python train.py --decoder_norm_position="pre" --decoder_head_dim=16 --decoder_fused_qkv=true
Rows from block 9 of the text decoder, named by matrix and row number. Rows with one number belong to one attention dimension. Each number is 500 + 50 x the weight over its row's rms, rounded and kept within 0 to 999. All counts start at 0. Numbers have three digits each. After the name is the row's rms in percent of the matrix's.
# v: attention query, key and value (stacked) (decoder.blocks.9.attn.qkv.weight, 576x192, the v third), inputs 0-95
# proj: attention output (decoder.blocks.9.attn.proj.weight, 192x192, transposed), outputs 0-95
v.116 096:493543530532517457421508524501565473455615419425501498525444472506457443504442502437511559470512525476484491521517450522481461485516588539521568462478500544546595428421389482448438517482523440611457497494444558464587577459555522434475563547552517517552529491503516470375486554486485489431
proj.116 096:444536524578506546470530480438508465416426513498523495509522567449589532487590531586496417500336457519547481499405489538446556567525452434594529537526510528512495537423556541397452516504519492487549491610510471477381498512511407538545529539486468532461454506546596521545479454499569439510
v.117 102:546414475525527538554496544562607554427484506514445536511523522469538521426521500488529531595531484458507568529552508399451485436464490450533480586566454539431492525442537538507442532519575433517488508528612390449486524449466400485453502495478505422453568513417544646540486488465494460560
proj.117 102:548506499503525488587470438477417459558465518400402383475548476489469529538541502556410469476445485414485493484482489570582519520505518549428531516492499517578491444546487523549517456494417540428411548496449522573492471604546526430562527529520436488537485439569503474519543557478463474490
v.118 104:431420566524566478549520380537511443523487473509516475523527565541575441492450593438609496549511534555550438528548571533500520390508465477533483464568501497448520480502454414498484491399468486511504528497554482433530501536555474460476601510530511598511496468508485480459437467462581564454
proj.118 106:547556614548535529409539533502491470506511601423547542522455447496502416464535461463532531545457523511559545498502466525561588533519519499495576459515447487519464445480584559489470531434540476597506475560531524490493517528534595443599428475468522539514397493510484530501491504457414470512
v.119 101:517486519541558484540506467510596512422461554505461488452584456526456547437545539557522561574541487618479477490516530471484446458471513474469503569461465524566518468488545420476488419489534526538518578573487415521463548495544496478530423481457567539529480440503603526522476483461486490547
proj.119 100:532444495496448447454543491495398466538523443510509511511548442369548433540586526440534448460566491410579565518408455455506477574595461552535618483511443431544486505494539591484505591487458481408514441446507508517514467592396526563553472445453428421528472483521488507499467500507558460433
v.120 099:593536510485489529542498558612432502467507546588484409410432506481450460420343527538478463503498547565427566420501418520459461485532594528549637502469486454498540477405505412445427472504457580520579544490513497465475559590465486512542500489557537557507440499501540428538467556480424543479
proj.120 100:521536476603511543465561526360471489526466497547523474502495496622516518501515505470517542515525419520533498481440441450503494533428546499568572521474468568470489570507484532413542547576516513442564529468557467523477447422513491365520499545448527472566469598391486485434489489519540475520
v.121 097:497587510579534563451527528510630549459420502422420445561433487555481490469486475486458489564440489489616633475466407533564510383498492493505481525375461584485529516501511526513461473530391412498524425499497579469474474524460514499496508487523463485514577474484484497467397626490430543398
proj.121 096:451568445488539510542526481476426545527534466555528539487564432563579596566582438528506532422505460473450453525605535442504488578407524514452517464586587432396525502509447458514512472520561549554442485513583494519480460562577498513572530459482541516360512622464530506473586374423530490583
v.122 114:413508501467444505579519470508557470477458508588543392443463539471481565545493523473499526465482499463574594546539533501469596547477404486448444582508535504405497553499560479579508481522556536490579509489514529570468431515534474490519479469571497523435390485481517487555569446509527544482
proj.122 112:535468426474503501511481463522477486601498553465600491527469501505465414500438493502529571489565573482422479475472486463529527513410570465446482465514482520557478484584447519483494495539471523546398457555544552538483529492474598523422527491450495487570441516526377486468481541466385442488
v.123 099:592472478551548531530454473473500561537438521519531459483465467575541510464426487496498463496503575590436510461464472475564451463455577562528534528572532542533465504429438493485468558517427481484460499415510501457437587578516465480566477566628455582467415524563522433391467479494488509526
proj.123 100:436594540492484489489550615498522552401540442489442509492557462460508486534486418548511494470518403472544542544490559512405469514506512554462554426487531473488526490490515538512477510560523525507561528555525521555555471469523477392527515467434592502573488534454496506527487582542430459504
v.124 095:555531415466551547470544509461522600569486425407544468484541577539532423465464499561457530493543513430548571502488462497534547443613609552501460511539493532379554396506461561443403552453475547520504444445533499514527641597513504495530533494539523565469464571433529518517489521522427546519
proj.124 095:523536534499566526512486488414522496476539563528476513544450496534402523514555453574566440434439453510379450515509476510512511541445453464531479489371442381548485623461487502575384465554530480509621541520429497543507440467619506507464523478448539553456463484540438480464499570511542412478
v.125 096:538533495512522424479446540466450485565502517471513518564549408508523414562549465490544528416390522599476391407404550535516499537456474436522579481465538509590462532475471569541533519523505523402451501475470565543522488444430588531467532440502419502525552470575465398499439538534516485428
proj.125 096:484521455547505563444432573582547506389528459561545517418405604483496585457468559501493451511528535437553550585600477475491439508545491557490470456510445512389594453485526456456554409457476449513536503494527458456469450535546507543533494521485566485422622587390471473465484488557565541443
v.126 104:532464539529475503485468520541581523495528508584461512483472524466448484418530444471545503460436467528418413405498533471441508496535437495495447475409538515550481557522461485524510472460546537529510492655455571407475451450538485456409501520493467532563534497612562443500437511547472536448
proj.126 104:469520396512545521569517456425482463483595455487572568430544511462497495552520512514423563524530533550634579554492478535483495485482505470543498533594436553478534571399505484471577444512493459503493457502445511485441481539452390548608486543471538488476515542481473514517521360568521481481
v.127 099:427514480569482458502432479559482473501495459543532440559512554429581529533493546510554466540463581510491504576465511483475438532384498522571553475538517470422515601500522415488534496528505545507496478501485493460484568332423533517399528567445417461479509541590470523491542437416399466433
proj.127 100:527557478476475489458510490557571543437443551530499483450433472598531507547388416442444533488474470460512525481515507520510564385535562595471523429483617527492520408506566593461545494430417487438489577514519526457464481516522510421532447506562449498486528490514552512534504518511502463583
v.128 099:445529440515502377506491501405573534503498508455610438441485467529544421506518468455509499583475529498527448568550492467508436432429506355528483566433552493559509575543452401514470476472543484423489558531510439423524580516480615525484541492503476531576596416513458567442503448514542437508
proj.128 097:448514485483518454477542529578412473519455438458480586571547509442519441536554521541509385482570462516525533484518395381507540535518446628555529526569413497560456498505518548511442557496420551450508525423536532500554536545517505484518485411496505475456439505507507466468459600465543400487
v.129 100:492573464537524438466583431589541501512560492496452531521514434486421453492532535481496504413542511537477598481482483582453502464532501573551556451574486544460525523497532520547467570501525619450534455505492489453492527594382447496406547413478466506484410508405476514486516493449487417560
proj.129 100:528502518546509499482475544385469468457488470613571474459482531536500559527484512506464510465461449487566422518543523468568505535487474484452503470379597434495561490525607546457550526517557414563499547427556424459452499490585488544505450606542509593389547381592468536490459516512461598496
v.130 095:499620489490553421571509488443480405488469499462482541546499530486526502551605489466481525534530483595509515470493486521532494551519482481529549462493525424545448495494533439481449495491460471508345464482492458566587512491485489487540598586517471615589514446475496612421470508478460477504
proj.130 094:489383469540419590419453534486525566470549496487434466466513568502549576542458528488459440485468516450560563543550549470579471503522391522518555484572465514420440444461502429446517529489566459461598514501579511545477471476531467443491429546489520480522495509518459427557485448526592507563
v.131 100:538509535475492508564494468398453521468430545495470514549480540496497464464447570381468477527485484531509498542491456543489548543541476530553529549445526610578376521522424431596488474525433476492521441449415517572459561509497425504482493552498479633564433547421535496506471531441395548560
proj.131 102:522549584457492502450519504622501537477526495467530528492519491484530475484539468509526477479582527446560477520537511541561462525421545497461435451475497489425520418533533478445488441484562482581452457533585408508614478485470511568546542466479463490459465494497537547540541523499527451549
v.132 095:511491542463533580474595467490412523492481502439541515489509496465414527498487495523556487524527505545510467463568608544551540484476434496449479500487442416513435428499455633493429558551533435547490523453518548484455435471585502461520566459519520458474519481520426511557569544589494518453
proj.132 097:541416432485482473469408524462493497460504466545488483484536563550537519535644519443487504490481539513517542423374530464501430618467537460535573471526474566514561483541451439466586529550500584482482390520435491487555505470493491567543535602442481542601512537488512427457422505445450458506
v.133 097:555468542514462507452481513498405543527432459398518671541545473496436474500577538392584546467524421471528572572475547456419525572602514538552475516613486476439533460503502378454467557471505389467475533567483440518538569448388416505481511519503577542490554519517458422515510450468423563486
proj.133 095:435486506488508425473535505524561527445555541524447503391458608478571536498484461555469589451427577528574473488503517529555558445472477453409439500507568561477454500527515494458559510583541521481531440496547546477499427564511527431486459476510468532562549492587533526445560521523439478534
v.134 102:550544473461506581526466522508501429430577471503560398513551394486507480465406500485446539506601497437489554499425412433494610518537456576562427473439458497534527396587574514455484473456535432507552465523534512535617522432519594497510439531516502444492428468411670493452561453444542486512
proj.134 101:554500527551428483566528566509525468506451525473463518504551531466502552545484497522555556527486438535420488590618451470524544485503493474472501504510502533546484494417493460539531572527544543603457631484446492430462442626444520482377585420558516516509490498551526480548426386545423503522
v.135 094:459499504476481522535567469565544572465560483537581385530510438523443567562592464505643530571539520460466484552558545562539515570561417447408601511477547485481493489501564492621445565524457512546513459463571473470479463523537538475491494387468482467504406538417525497538520556524483459490
proj.135 095:586490546542536483435492546396422468525556498447521515427516539489507477531493486487481478486508485467557472520432533466491470598416425537638427515519485518543453483486411477445524452485496471520480555437458511508454564487486496537576672605474533457516577538638450514500354521497521476480
v.136 095:479475468519484546593491469523556450528527463582543383551504471443560527542493443532576459419490483501591514553461490480449502410434464518471507465473537493413462466522484574352664458483480512476592553444616495380526450521492546469516503414469445470561501544463579496556487462530572581432
proj.136 097:492569556560503515574513548510489464513448503434539452536527524476500589498542581435469474614475482428412471478506455483441502495552511518613509588478510424507447574492506465553463610581503515520477499665572529579460556538501505531494602517536554512399564510474444479409506427480427482470
v.137 098:490472529474531561479503499539463556502532543451504520507507552531366549603517579395498493458621564532446484465477536509475519523632479451445509553607500502492494382551577474449512431441519487544430460449406475556510455572553429504465369492420592576496457577436574436514523452508403484558
proj.137 099:528527494553508449414519505488524409481500508509584515461503428485550465440475452514546591455490564472479483542556531405460521525468456488449406493449538538499611458488510508522559516523544480516515487561591566382507498512476418497548590490615424518490534463583503540555515442482455572525
v.138 105:548485510461501487521485601559550438580522514519459525550473528492555505467435499481452473545460461518554435551461476468424542498588499534427582469424447544597412485517506639615559523531519478500542536489459638513603545481455554541493442456535430530505522566483492498428468579421458517528
proj.138 105:461487620567476536528504447470493513491522463531515522510559495524478502483502493531579431523479439571484433534551461612546445525449525506546477582473471548394383455563544430492453495497483515566411553544469439426522521418506474515478499496402519462557383598435514462520552476555531464508
v.139 095:510421566467516475522354522479539473614562554433477451550581464381584509433432494511484472482460483506406514506538442407544572503535444656465499433437450519533454523495499536567604521550466434548530495540549472434531489537487505471459505523588481427532463462434667493575550469489431535483
proj.139 098:529564522473519548535509548509540496470498537430495558511525520611455502554495494520558519556525545566504559545547502579542370528398514390496491556545493465512537574451509426502465482453498546468399602564469447463488472508398437578436559545454572582429464479507500591590444485463503422523
v.140 093:551482547484509488532504547426515524477447557382400522410513558461564398455448559491423499557489545468513562449436504462459555489472536607564484470426461527546541574558490459561487548541434498524560478544475548513465522531413507469451440546539484514587559538459559599505555528532459588516
proj.140 093:536505464403522487506492397626468593551483492529500531564502460566424483439466592553549460474511478560523491535538549570602449504405586419458525401503501407571410518492551510503522502412529526459361550490520384477563480539439474550471497481489514462403450489431472481545460469424502431595
v.141 104:523516552537563455557513472457529478590536520524528408502630513484536578531588432525571432512475563518623515479522503490609502485515495473513544564449475511509500540452503503511536431430427553454520504493560490440545450614577563408518447447476435391463508456431650504499513497548525481448
proj.141 107:484467488511466525495482519533423383472551493382426539483510449468525562557442530546404481527525507413443502542409495514412409492474392468565495458535482445487454461428466470507463530455476445490427553556513504574455525450413475534577542599564581475466522506513459581505442467495495438516
v.142 105:585574515498461463577464520452531513495494593466598510496457531419500534463475516570522529563449494483409520457490518388456394457640463535558453452509492450533470476517485534518454504460444515470468498534588418527525429537483612475513395407554554442393464526528515554600608451553454509375
proj.142 103:514469464486515497483608534588496410534557499417476488521575452579482558511529584597461573491643572511515469505543420495573554450514527537418501524471479460574574543492559477413537482535479516550460548513469465384427569584477433545415556554500450487545501570493537556533394423412475451512
v.143 099:493542571526453469460592453518538529524430485504561568458479510556532521430595464495474579524461522505554536413529530534507441642475444441432509562504521517494615583446468413600455566495414541482500460485554462540481533422585494520580410501456578568501455522539553476528497507486512557402
proj.143 099:486440430478477531440454469493473484555515509478514471415568504478490549392418550603561422538523585409516500565459482580506436526500498475554476420511496513468440431510541563462546405450446477501465461552479551542436486581450529465502547521434374417536553435548508473572536525467494518463
v.144 096:553544506452434557449478481499418497528617516509537490450522496475481498571415531513483435433498547467495502470540449467557586564441497500522476468456534520531572601529513498491404427513497461460560410457463416486518496455544574471489454513466409476459429547573471479461616462455461426510
proj.144 098:558430485569534444569522460463508519524422493555546462544436475498485515510488475498474531547579553479475503470450429541528460454579524521473550446442546423495546425401581592556580566506473461540423575507478500549509465508531486590446457387527615467485460489534554460527363532459587537450
v.145 104:492541587465477443539509495571454521572575517519470526536439476487433524552534416546488533566498504488469492405522463580570553460505493462534469544480470471434457501530519497465492466589611575512430435513489504485470484538479422457550517542515551547524456497504415488610405557528470500522
proj.145 103:486515364438439461476534578481477449412363511529451468466533521532483437529517562490374510495628552460467595569458546515457465552435416419463482470553411581498568528515474389522550456440515472530590484486524569516457470466531518572413468580473551527540594476516577562514538512510461497512
v.146 099:486499430491417415567510502509519557505543527431575550524479509522476496473437481498463508445522531501548516558450475514462503530622482583514601397465499444430536613425551494454464499499443414487463501463455490545557547422392528536563491458475526473507531459480459472555599507499574520515
proj.146 097:565483484425482508501483518468524491591492492460458395473491529462532477542435527444551501538488435529516501476498523473561474356481555564493578531467598560511525369488470557461528454458519464490453571473545526525459554538538534551512513605520523508397493514448463591426424478464503507473
v.147 101:478525518479475464565517444438525587516497555461515538539611503507516404482518510502521508468505530492520514531500419538455602429537556532477469479479470501497521479553526474434473428502483527446416445469449494463455563504540560471416494477488543517481487514503480466459488602395485508508
proj.147 102:570551399488546575435449548546541414470439430495433477448475535498509524559471484499529476475575570515466481433452522462488398600561507503568492452492533468555578431447507483567495531509467431571542459425563508498399546479452444579512479567468444417483561437501544577509472485524513559530
v.148 104:484523446509551539502499542562545446493519559476490653428538573539437523487549452507482457525549511454474417584497467598423432504538412539489583457505457473658500561473572685484483520466507480490435535425590491470444569484521493555489446491512558422450502433450482511512539465458505494441
proj.148 106:493510456520520573503545459454529601491505506497482443567549516483569560483560489496474590499529457504474538476563542502519447460556507537557533494504540516460552411466501496492505479397509462433438585523498499547580556472470478428493515494486497443546540497481421479477398473417562487506
v.149 096:565496395508489497545502521504550512500461540416558530481475515489473587542447508523471501404556583529620579532516540466517604465483484507484489468518539515436548499376446541516504451399571506440507494437464429566534538428511487503398556493527493439448472461502567557517558421423562464524
proj.149 095:489499526531498582474478469398569561522510460512438438468546549439570431561431507513545514532489447544543490470464592536475534384617525550446546502379605503516584514441521505418470554550425428465469568442485443458501476541536524470552450496555464560494443528473537462490498534456486514449
v.150 101:471539526444454423504459517440575532458582432560483425466484436576458399426433626448422437489499528496533486556492463499452502470493636533522462553479510512599536552542442462493586531536511497487491440580540383502490587572498546492452550467533407507485521562434535531520517477520486392555
proj.150 101:531558518473459567533466472534499392561547602470549549466415512473523560510531440554557505511536576486488538508446500591540466477491454501547460562431543460463451500475641444556540504494422510554433407456418536499486372412476467493511467463521488443543492447537559483493504449517519522534
v.151 099:528477435447541437483556501499522545480428520429497496513527541489435619489424459534539562422541478496443550599510560554476543504466466579472474442532462473498482409516580581486522458513489392417495529446539476516487524437520531469493550518471478414475493457446608472457470502507492552483
proj.151 098:477529532529536495493463564417467535465473478542486488521536494473620538541493522449462471591470543480515414464502556436453463398544498476455555434435508558537576512433439548479493540526489519493490566492483437524479481488527511484575444327542480514521461436482369579527478549431620548448
v.152 097:436491494459501515598500418470495503613506472638409465516481471551620467555516516535512461596439511482483517411452534480548536510438563452501470570568491525395488481486466339528494526507570593572583443415465476509453479581593434484481556525520502604516501485542504524511406542512491489504
proj.152 095:527530530517511474482480543489471424422493530512541548411487576459346456540477459490459490456555565479474493541576430543388473531494459427506466530489485445560524598575525549445497489579491542551522469557520661460472496508529517514465565521495462492497497500542614410529575474478453479517
v.153 100:548535493479537534473469528506549462460542528457529527532588530544584494474429493471444541473464480437506523482528461519499476532496484628413549575534414525494602520488443566581526442432534486493464485469445484620505504498491545497628504550540592418553484428519558514464490377439474565468
proj.153 100:382493572562524556443496461477570504439539502549425485519519491494397415509550546476478474581488546527412441551528584478442461540482539426459462486497457480540490438518560485467516519546398458515472496481636554490562495400537475511423558484379435467511516571455479502566472544550525447464
v.154 092:582503638475419434529584497529511576530538512461487403526438454429446542508466489532494584438471418540532459538499492549552464490536461540503503567448537505521460553446496467574456479579513496438504523520563449473551601588511431484544538451577416550456569499511481522470422540450441568538
proj.154 092:464422438477524459483410523514431484534498434537452528549550478488442572580540513423512448476424600450513477502488500372524486535448525455589473533596487482472589504526433473474565406502480473601499391423482537482471401536500553492468503577456538474488544500428511610486523468433532485475
v.155 104:481423508533531539531540435500602482383516518524450429465543451518487543455501477486431562453482456496529494475509471451416511401526438463498396595405572517522502407589564543553499523448494479540530484596561564556387393592508464561474446505498440447607453435487575532563510557541510486516
proj.155 104:511496483492459511475511460452454470485542451578429590604464488447520447434513518496597507551482450507555462596453542612458473615482492496481461427451510572466449563497449460564470521520514514520489473442512465514511490405485579410594571496460528600488513495456457444494564512588496554497
v.156 098:500567541519512511409483473429378438457534580479477546498559526471425481471463466486511520492413523600480429437549604517438554517487499408530475464475515421507577458519523535489527429470578472557566461539478514479477435540504483456543469517574511597534457488552472410520445542469581580400
proj.156 098:443589472487559474589606479455531489449546501589523493554515396587566484559520487559469527513521471471456545558565421528503464554383562416489458560511464496495416524543551453521522550554430525466505518595489537433463479454434568548453498441411506537431561533438578481429514501526541551559
v.157 103:483460466548427594448401465481519552417476458529583479530523579515538566504493477515506468490515409431496554547491464473602558603440498470489447530482450437445506608578526535408470466472486449604584494445515529512480449462555442457521478566392415551475458581555515493481505480556539426474
proj.157 107:525512534522531546476569556487466405567523548447548499472405427469461391404439460434384552580573574508519495467484526479483498476615521585502508477444496529457427410465495559597438597528525614519434545575544485519499552482498547519455547532572640504588530540514467546515482527471455530455
v.158 098:499523552530528588460481505513500460516469554543492511489603446500574520509492531561543520421430544551573515482502473484507605512546443447554417557459541529398488431519543443479552491429453520468621576534520520434499435521481517488501404443527487518452476509491590478482500457430507527540
proj.158 098:461531463505526416604468402563521563541566452537467551593567478506480499514515452502580439530553419484464441483557533462544525524395466558476358473466499466474503536556493538542429531547502509556455488409468434460441472487536549488533566459466515494488521551397439398499587554541518541535
v.159 103:533495553533461522545505464507476425544501506387437416452558439452504522546564461446504519526444492566470491485485497459576537488556502340503431585486593545500445418504587523471598456530524519439613538543605526423520438526493502608613483513556491525555503479492479580470481481543487512546
proj.159 101:516505530509539477504400519481430526459475511623484514646434404596428464489457437481525541465518422420454481553475511525530516468448567526542473476487476443487448634564454450505389517434548472507457453479433497513472429456511553434458571396492508500512483580485485494523554647543571537556
v.160 097:613519551465574522460525558512498602525491546441606446538490520496474442533544559486475478512546524533419471564494465431510498519492575463465537455468528459530470581532471486446500558402411453487449552502486401576534520512502523526556451465574471535463446540385421478477462503542530568562
proj.160 097:492486451471424542529558389477573464539425526526403476484502423422622602482518562376481538485535503526586458407532466544499549466510571565519469496533481564434510353481537556472472511498553580602504526465468457442514516526529429507484603489488584559404551527580545526538480439386507483453
v.161 103:542565450495571480487544442490507633431461458504478485454534496458495444438518520543496495567558557510474531431405463485461462521519524544641416471501462438371538497560531534477485396458551483500471483500403515555442503514557456436475524520492556550611434506506466468464542501459576597547
proj.161 104:550448555484445481476453531497489426552566508597490517502501528449507599552502565583483463526503507518449428556533498532586471530574522505456499558429512510529504480468475515439445483483466565487500593546414470430516422500529543569422424430601505523422450532499551545582463521437525467503
v.162 107:509442548406550579505458490529563518584529489484452449517345530499527531548498507555462493505380423451395471521520528499579470525519476513486543567516502475527477474486453452481514573531575444497420546510590522430533490577540455516563482514444484539533510550540648493502462574525536482448
proj.162 110:533554472526339490513625530474545538515429474470451574548484457553493460542499559513654527538592563489503573498496428553398494431505456505552483518464431567424557585494436489496522508545499463432498445455505498554524542520457496546499554589547477445572509540416447459427518486528474521537
v.163 094:467496512508377460526573453432510434535575531545511471474522414419449458486509454456527536538539525524512500549513459562570444562503529461435482508464479540394498520552546523517465426526596567566546606479449493561523469547455458495603523496527489562482512517504491557591515494520585391504
proj.163 092:448574503425534478437491509450455587439495549566568533575500570508527468534491434442499506444538436513474420533502551481476532429485533582514527515481480494495455548483534490517353528431419419555466397490545417403475540511582465446406513417507542523460343536443506621516552504500522563434
v.164 098:556461517526569510474471505480512522614499494504547536553500459499545422430483511633457539463550476386418450495523551518558488530452508544461530482483452462504407628454466587549471512635469466455467448561416448477511527588475580481546417585427477452484515410485488361534438521472436516567
proj.164 096:523452590453416449522519524501548518469467560513515419501480420476472529492468522490536488592499470599505486352521481600465505469544513456569532471485531555460514506517440559473602478475502443532517594440482552466413485486535554482477581477519490444506438581416478544491526509500593537419
v.165 099:532524532597497549514490456508579544404439412554439468480527515587500506520515567506532467596405526535503554478412550421548541555512473414562468590572448509431487490615518404449506530526496439533519453449527488545524465476549531478462437517548479457487467536462541418424588508509499579491
proj.165 099:502489533477505466567543534519437509558528518456414544479582509414472426604556500470477496483495507471432387620516481515464445468528471550507516428487548524490485548377501495509431584470538495481457579472456430458527589524432493494472493440544473510481560467500507523492494507431433416551
v.166 096:472484566471495616553468521516521494361555531478476514568496532423483568431506483575436506533400505503444544504468520506563477526465497471501450550541432516444457583447468507428427543565588567616452551529584467498567505442430475480549606413577539469453577608489521480557466480597529633430
proj.166 095:434513461626433474426564420502440569573463498464477541476509513470518512467470511447530574542600490536589432478502654451450485524583527533514524497456524527446460492504532521450490515464443403407517510477589438435509514527486472455471501547482547554540426505468500404489547520408463484539
v.167 101:505501505569480547501479618463516477489432486464484458509497500513445493485461473486512486525518458542422526556500468507479545434445520531541448464430497562531558485597539515547457411489567548523474573387524462507495484573551531558512561469580510547523573577442566525541505433528567502420
proj.167 100:541487590442459557548566424548524564431430474471509579475527487454513468483492453512491566533461464531561492482546501448562453515464524483483465532544508497484518424504496469410354516467445495426518488579539502541559498476532501480519520447465558578415444528542497488544504484421497473544
v.168 103:490562488398471437434527495553560475552494568536517508489466527498592523532529536454530487503499540483490557578542404427506402519499547579448603554485512529567464436416485452492443530452438611443576536484574423467570577466485513576518439443505502491409494539454478562385569433494462499486
proj.168 103:514539414538591589498496460540518511491450518432447506468532563494523485505543482430471516465446542459604537494457589493549462419509454504501408350610455554539542488530507565434536509490497473581503461497448554497468490454388400486562521549428491443524592493518500486574514496466453525432
v.169 101:524575463473456473529490468478492403516633458488489566480472506466481471534434417468582462479503495521563493528557474549534526480508447535457585512467514425482549429422460567547534405489537475454504497526430580374628499410419486521551482530491454494443469567559566493442519566459494470517
proj.169 103:421485495510489549427451518495573465386530484522606535559542548515505535455567527549473578469522481496541529476497473435423421516505474470490526442516401547535396483511493471522561445493472589557551445542626499629513548460499507468451481508432501421573575427509418471467533461599430515514
v.170 105:532490420443578443538524547577443506440464558515552567538469516505451453511480388529584491500564612592515416508460443436505601521539562477557529470529574485461516551478450564472576532442480461412494540501399543484488508461443563528442436503477486527448466496555433464507466534517476510487
proj.170 109:495472466491522520426451442415403431568594420444532413437574506528553540393451607470533492448484519583524532447513499513489453501433538393476551520482476530500503449587548443486556454439505607579447486450543500551458494525505524513497518499423487535571499473543499557396440504532461454486
v.171 090:473421510568553449526584483525397517605447568484614461484514523506518539507563502450574502487465474504510490537533513509490482465537499470576482353482542381510499493535535563441520577411532473443492489462459464465512485571520506554477478421513564551479542411549423453490417443497520442567
proj.171 088:525512573447463622541441417513561512506401420576443534461381488483520440547450556496439462514607570483546500481516473461517528573474492448521481487431532563503559462555555456503442462516527627524509447493472493526387518548559561574480543553517438556489530572473433585483448454477488471462
v.172 100:495518460520573502476506443400477447544600537436544458499525468513558597501465551488548488439493507425530452576504479431524381363515503499435544574511497501495427464430509523507523485504528553560514476551524473441578450457558466566593459443532511508410436515426539516509558460430471467409
proj.172 100:456515463522485500404535523602580510487456641493498516566498525445461428472508420475432535502513482577477599469472545540468539532506509586508443346572510488593513486591474594504469523513476440478471455460446494524467576504431519466556514479536454474486527504543509556583602489510488467501
v.173 103:565523521493401476514492590481498468527471570496570504539622561453574500457587553441499511433570494482500525497438538514434490529395469460433492540467451507517492514534499506456456459496380451437465496555523396530409545469463579483516486452437486390468488385442447527499524391478464559477
proj.173 101:436520525473591473520469494457471528539457560467491386388509438535417558503442452469394566525439584518530467395535664516533520458540446498574478483534587400512577482514519546512467549440595481544627483456501488498491434461518480532535469447506565496527471469557606520569484536504506580559
v.174 104:419472461500559400456640492513566539618514532576597523475491493380597453516576513476469504440510485514570493543624468511508496451583559485498511530499554492539509486511508511426435493569469533496539537523547498505528533618487500492450500449504540476570455389490484501476535548475527487552
proj.174 109:557509532484483527524343514415492512474475473604499468487457588583480557515391473465502403565501539442470473526398544539550440554468498531516407531460417439516549491517513536534478490489441480563578451556375486470386535419541538525576570455591490536453487539455458530527478449497542559400
v.175 094:524422526450503489479544438538499581684437515444523462459480507530544497499530563511463616525435413421513471517512435556513412526432498492482559563481579514504530565454489492491454554491513456470541536480502423481531510495512506468492536445497528521599491523553487561449380578449538468526
proj.175 093:486578427513417544484472409513600567401449448566389506468408570480550531574526525464567351481497562490535550481418495550491550437483494492550427500515434547565516517515510471476609491489571544496519497436484559500538498545486583582501506568505475463446558585417555479522514437589469556448
v.176 103:456487568593540577512463484529466485551483566416472486557418541506486529463468554515485467516424559406476533455501595569474519489603531521526490578479502458482532498461489469492484561453484473484521394610527566510486522533594551496520559568487551489452461475564528529553464448446516503407
proj.176 100:482522444449540492459595415451573524397447504547560572509614407534555441585436518441508367459450467547521479567507420381533469530469495483495606537484478552509467449523520452448519462467526536493437519450503410513591483519520505499450478519467391445486574476437455479451515453487449543545
v.177 100:503560457482468521443524436565432507571488556490608501444393468452469501534435562535552418504439574506470490569485569477468526518518478450444510402547544452541458485447523440470495536539397478482525421513441460455548473430521415516525477486562567545505463482470478478576535495497482339589
proj.177 098:559476568517538434586515461506445480540498486483503410487555493499467520456522491541522480543553447587488508504531434501598480508534602439512560635482576529496400509547458476616585453493577540455482576563555524447516472522478507524521476536428462612410446512433381387509469476509603551473
v.178 103:491508490538416540516446481467507550540522511510421509562530534389553443505535615370443554502558475459448520502493479506476546503515509492539355513480481463523558429475532511357425544461450497460502502519499539497547546573513390458553435563477498575458511561490456505471479473577533453556
proj.178 105:444510452508553493505531498444544473468487553466503608488555423540581500460535493628471477551421581500507511563418457567569469534496518494541557472509476481493537557542457471588491481453472514495465413508493496501453486408484558516513496508486408475458523372523495593546482454515374563503
v.179 102:532536472566534623486452453553423475530440602479455555531459556532489474459523535468492417605478569478525431364471531348420580579538481478485406503513513431566507467446484491496460617390504439528440399559527459431439502488543538448501471401505468535483488512506492470523507557505560616507
proj.179 104:483474498497477417504548538406522625411543435540506513508483468518459441602419533497501481439550500463513547556479480568488441447455508416414652567486490524499453498479512458519587377547549489413483654445537492502539528457440494489466494585504481489500519535562516502570477389587463382536
v.180 104:525463485378508439487487462586514466542527468484523523495444567380497589508468516499490571446546529448423527449577478470552574520509514493585418524521556539430508457481525473450535432542531546492483525493550480521514549615391531546404535608582528479460480508484475448549550503485494545522
proj.180 104:523569518532476520426434469408393468478529479515511466427533561530428498455531448524446501538492458551516496556500496487501493559501538486464427467482530438591537469544463553595561526416393428528555490521438429423488545438556515463527404423476481580533406492506482556556500492551559481452
v.181 105:527535488510490586484574465564420465573566489400558537515432565525514515450397440487424533538487474448420536447506358478546558609485559593486469452457527535545461502484548485464544551494469562503486440449514419445510529454459521550471550471494482568490533594477482459545620490409430474481
proj.181 110:533511529494502543466482585466552463483455506581499426395477443442484527565498446563403539454449537560572477548510637468568450449500507415521499539474560470472527499497544535493523501471521456490491533569484457477550490500576437495554483515593516473505441415566526554527389509552552490556
v.182 106:504485535444475553517521466576546531500422499468475618525424538473463467485409476457534539590555444409450465471681496436479537514484521445535358551521558467493530526472523446460495510517513533563512490516422523456532596492413540508425531531548511492460523547477481407466523469472525475481
proj.182 107:523525535493464504366494500447413484447503427519508401524534433507499561485557521515416485512446465480527518562420526538575464506497518515455527447502453502571502458584477510508522400429503503474492528500467499588477454478495473409588486438475419574526460474557452610569464430684555528499
v.183 100:532579442581552459490496510553512492595493493454485557479467573439547532486566516500507633516515392471478532532471552443569543521433524514536477474516534517454564448545519471431435524454502536461523446512530439527582499463485501527467511380466488503417510506474435458521540494542463551573
proj.183 096:549440521424527531537469520473498458470624468525511441433485588463410491526494498558410464512505562496443482557542505556501473448474548448484478568464565465582606533479503518473538552413460435568559593543428474477403473506439421527543445576520487521510534418531642555464399450458554510486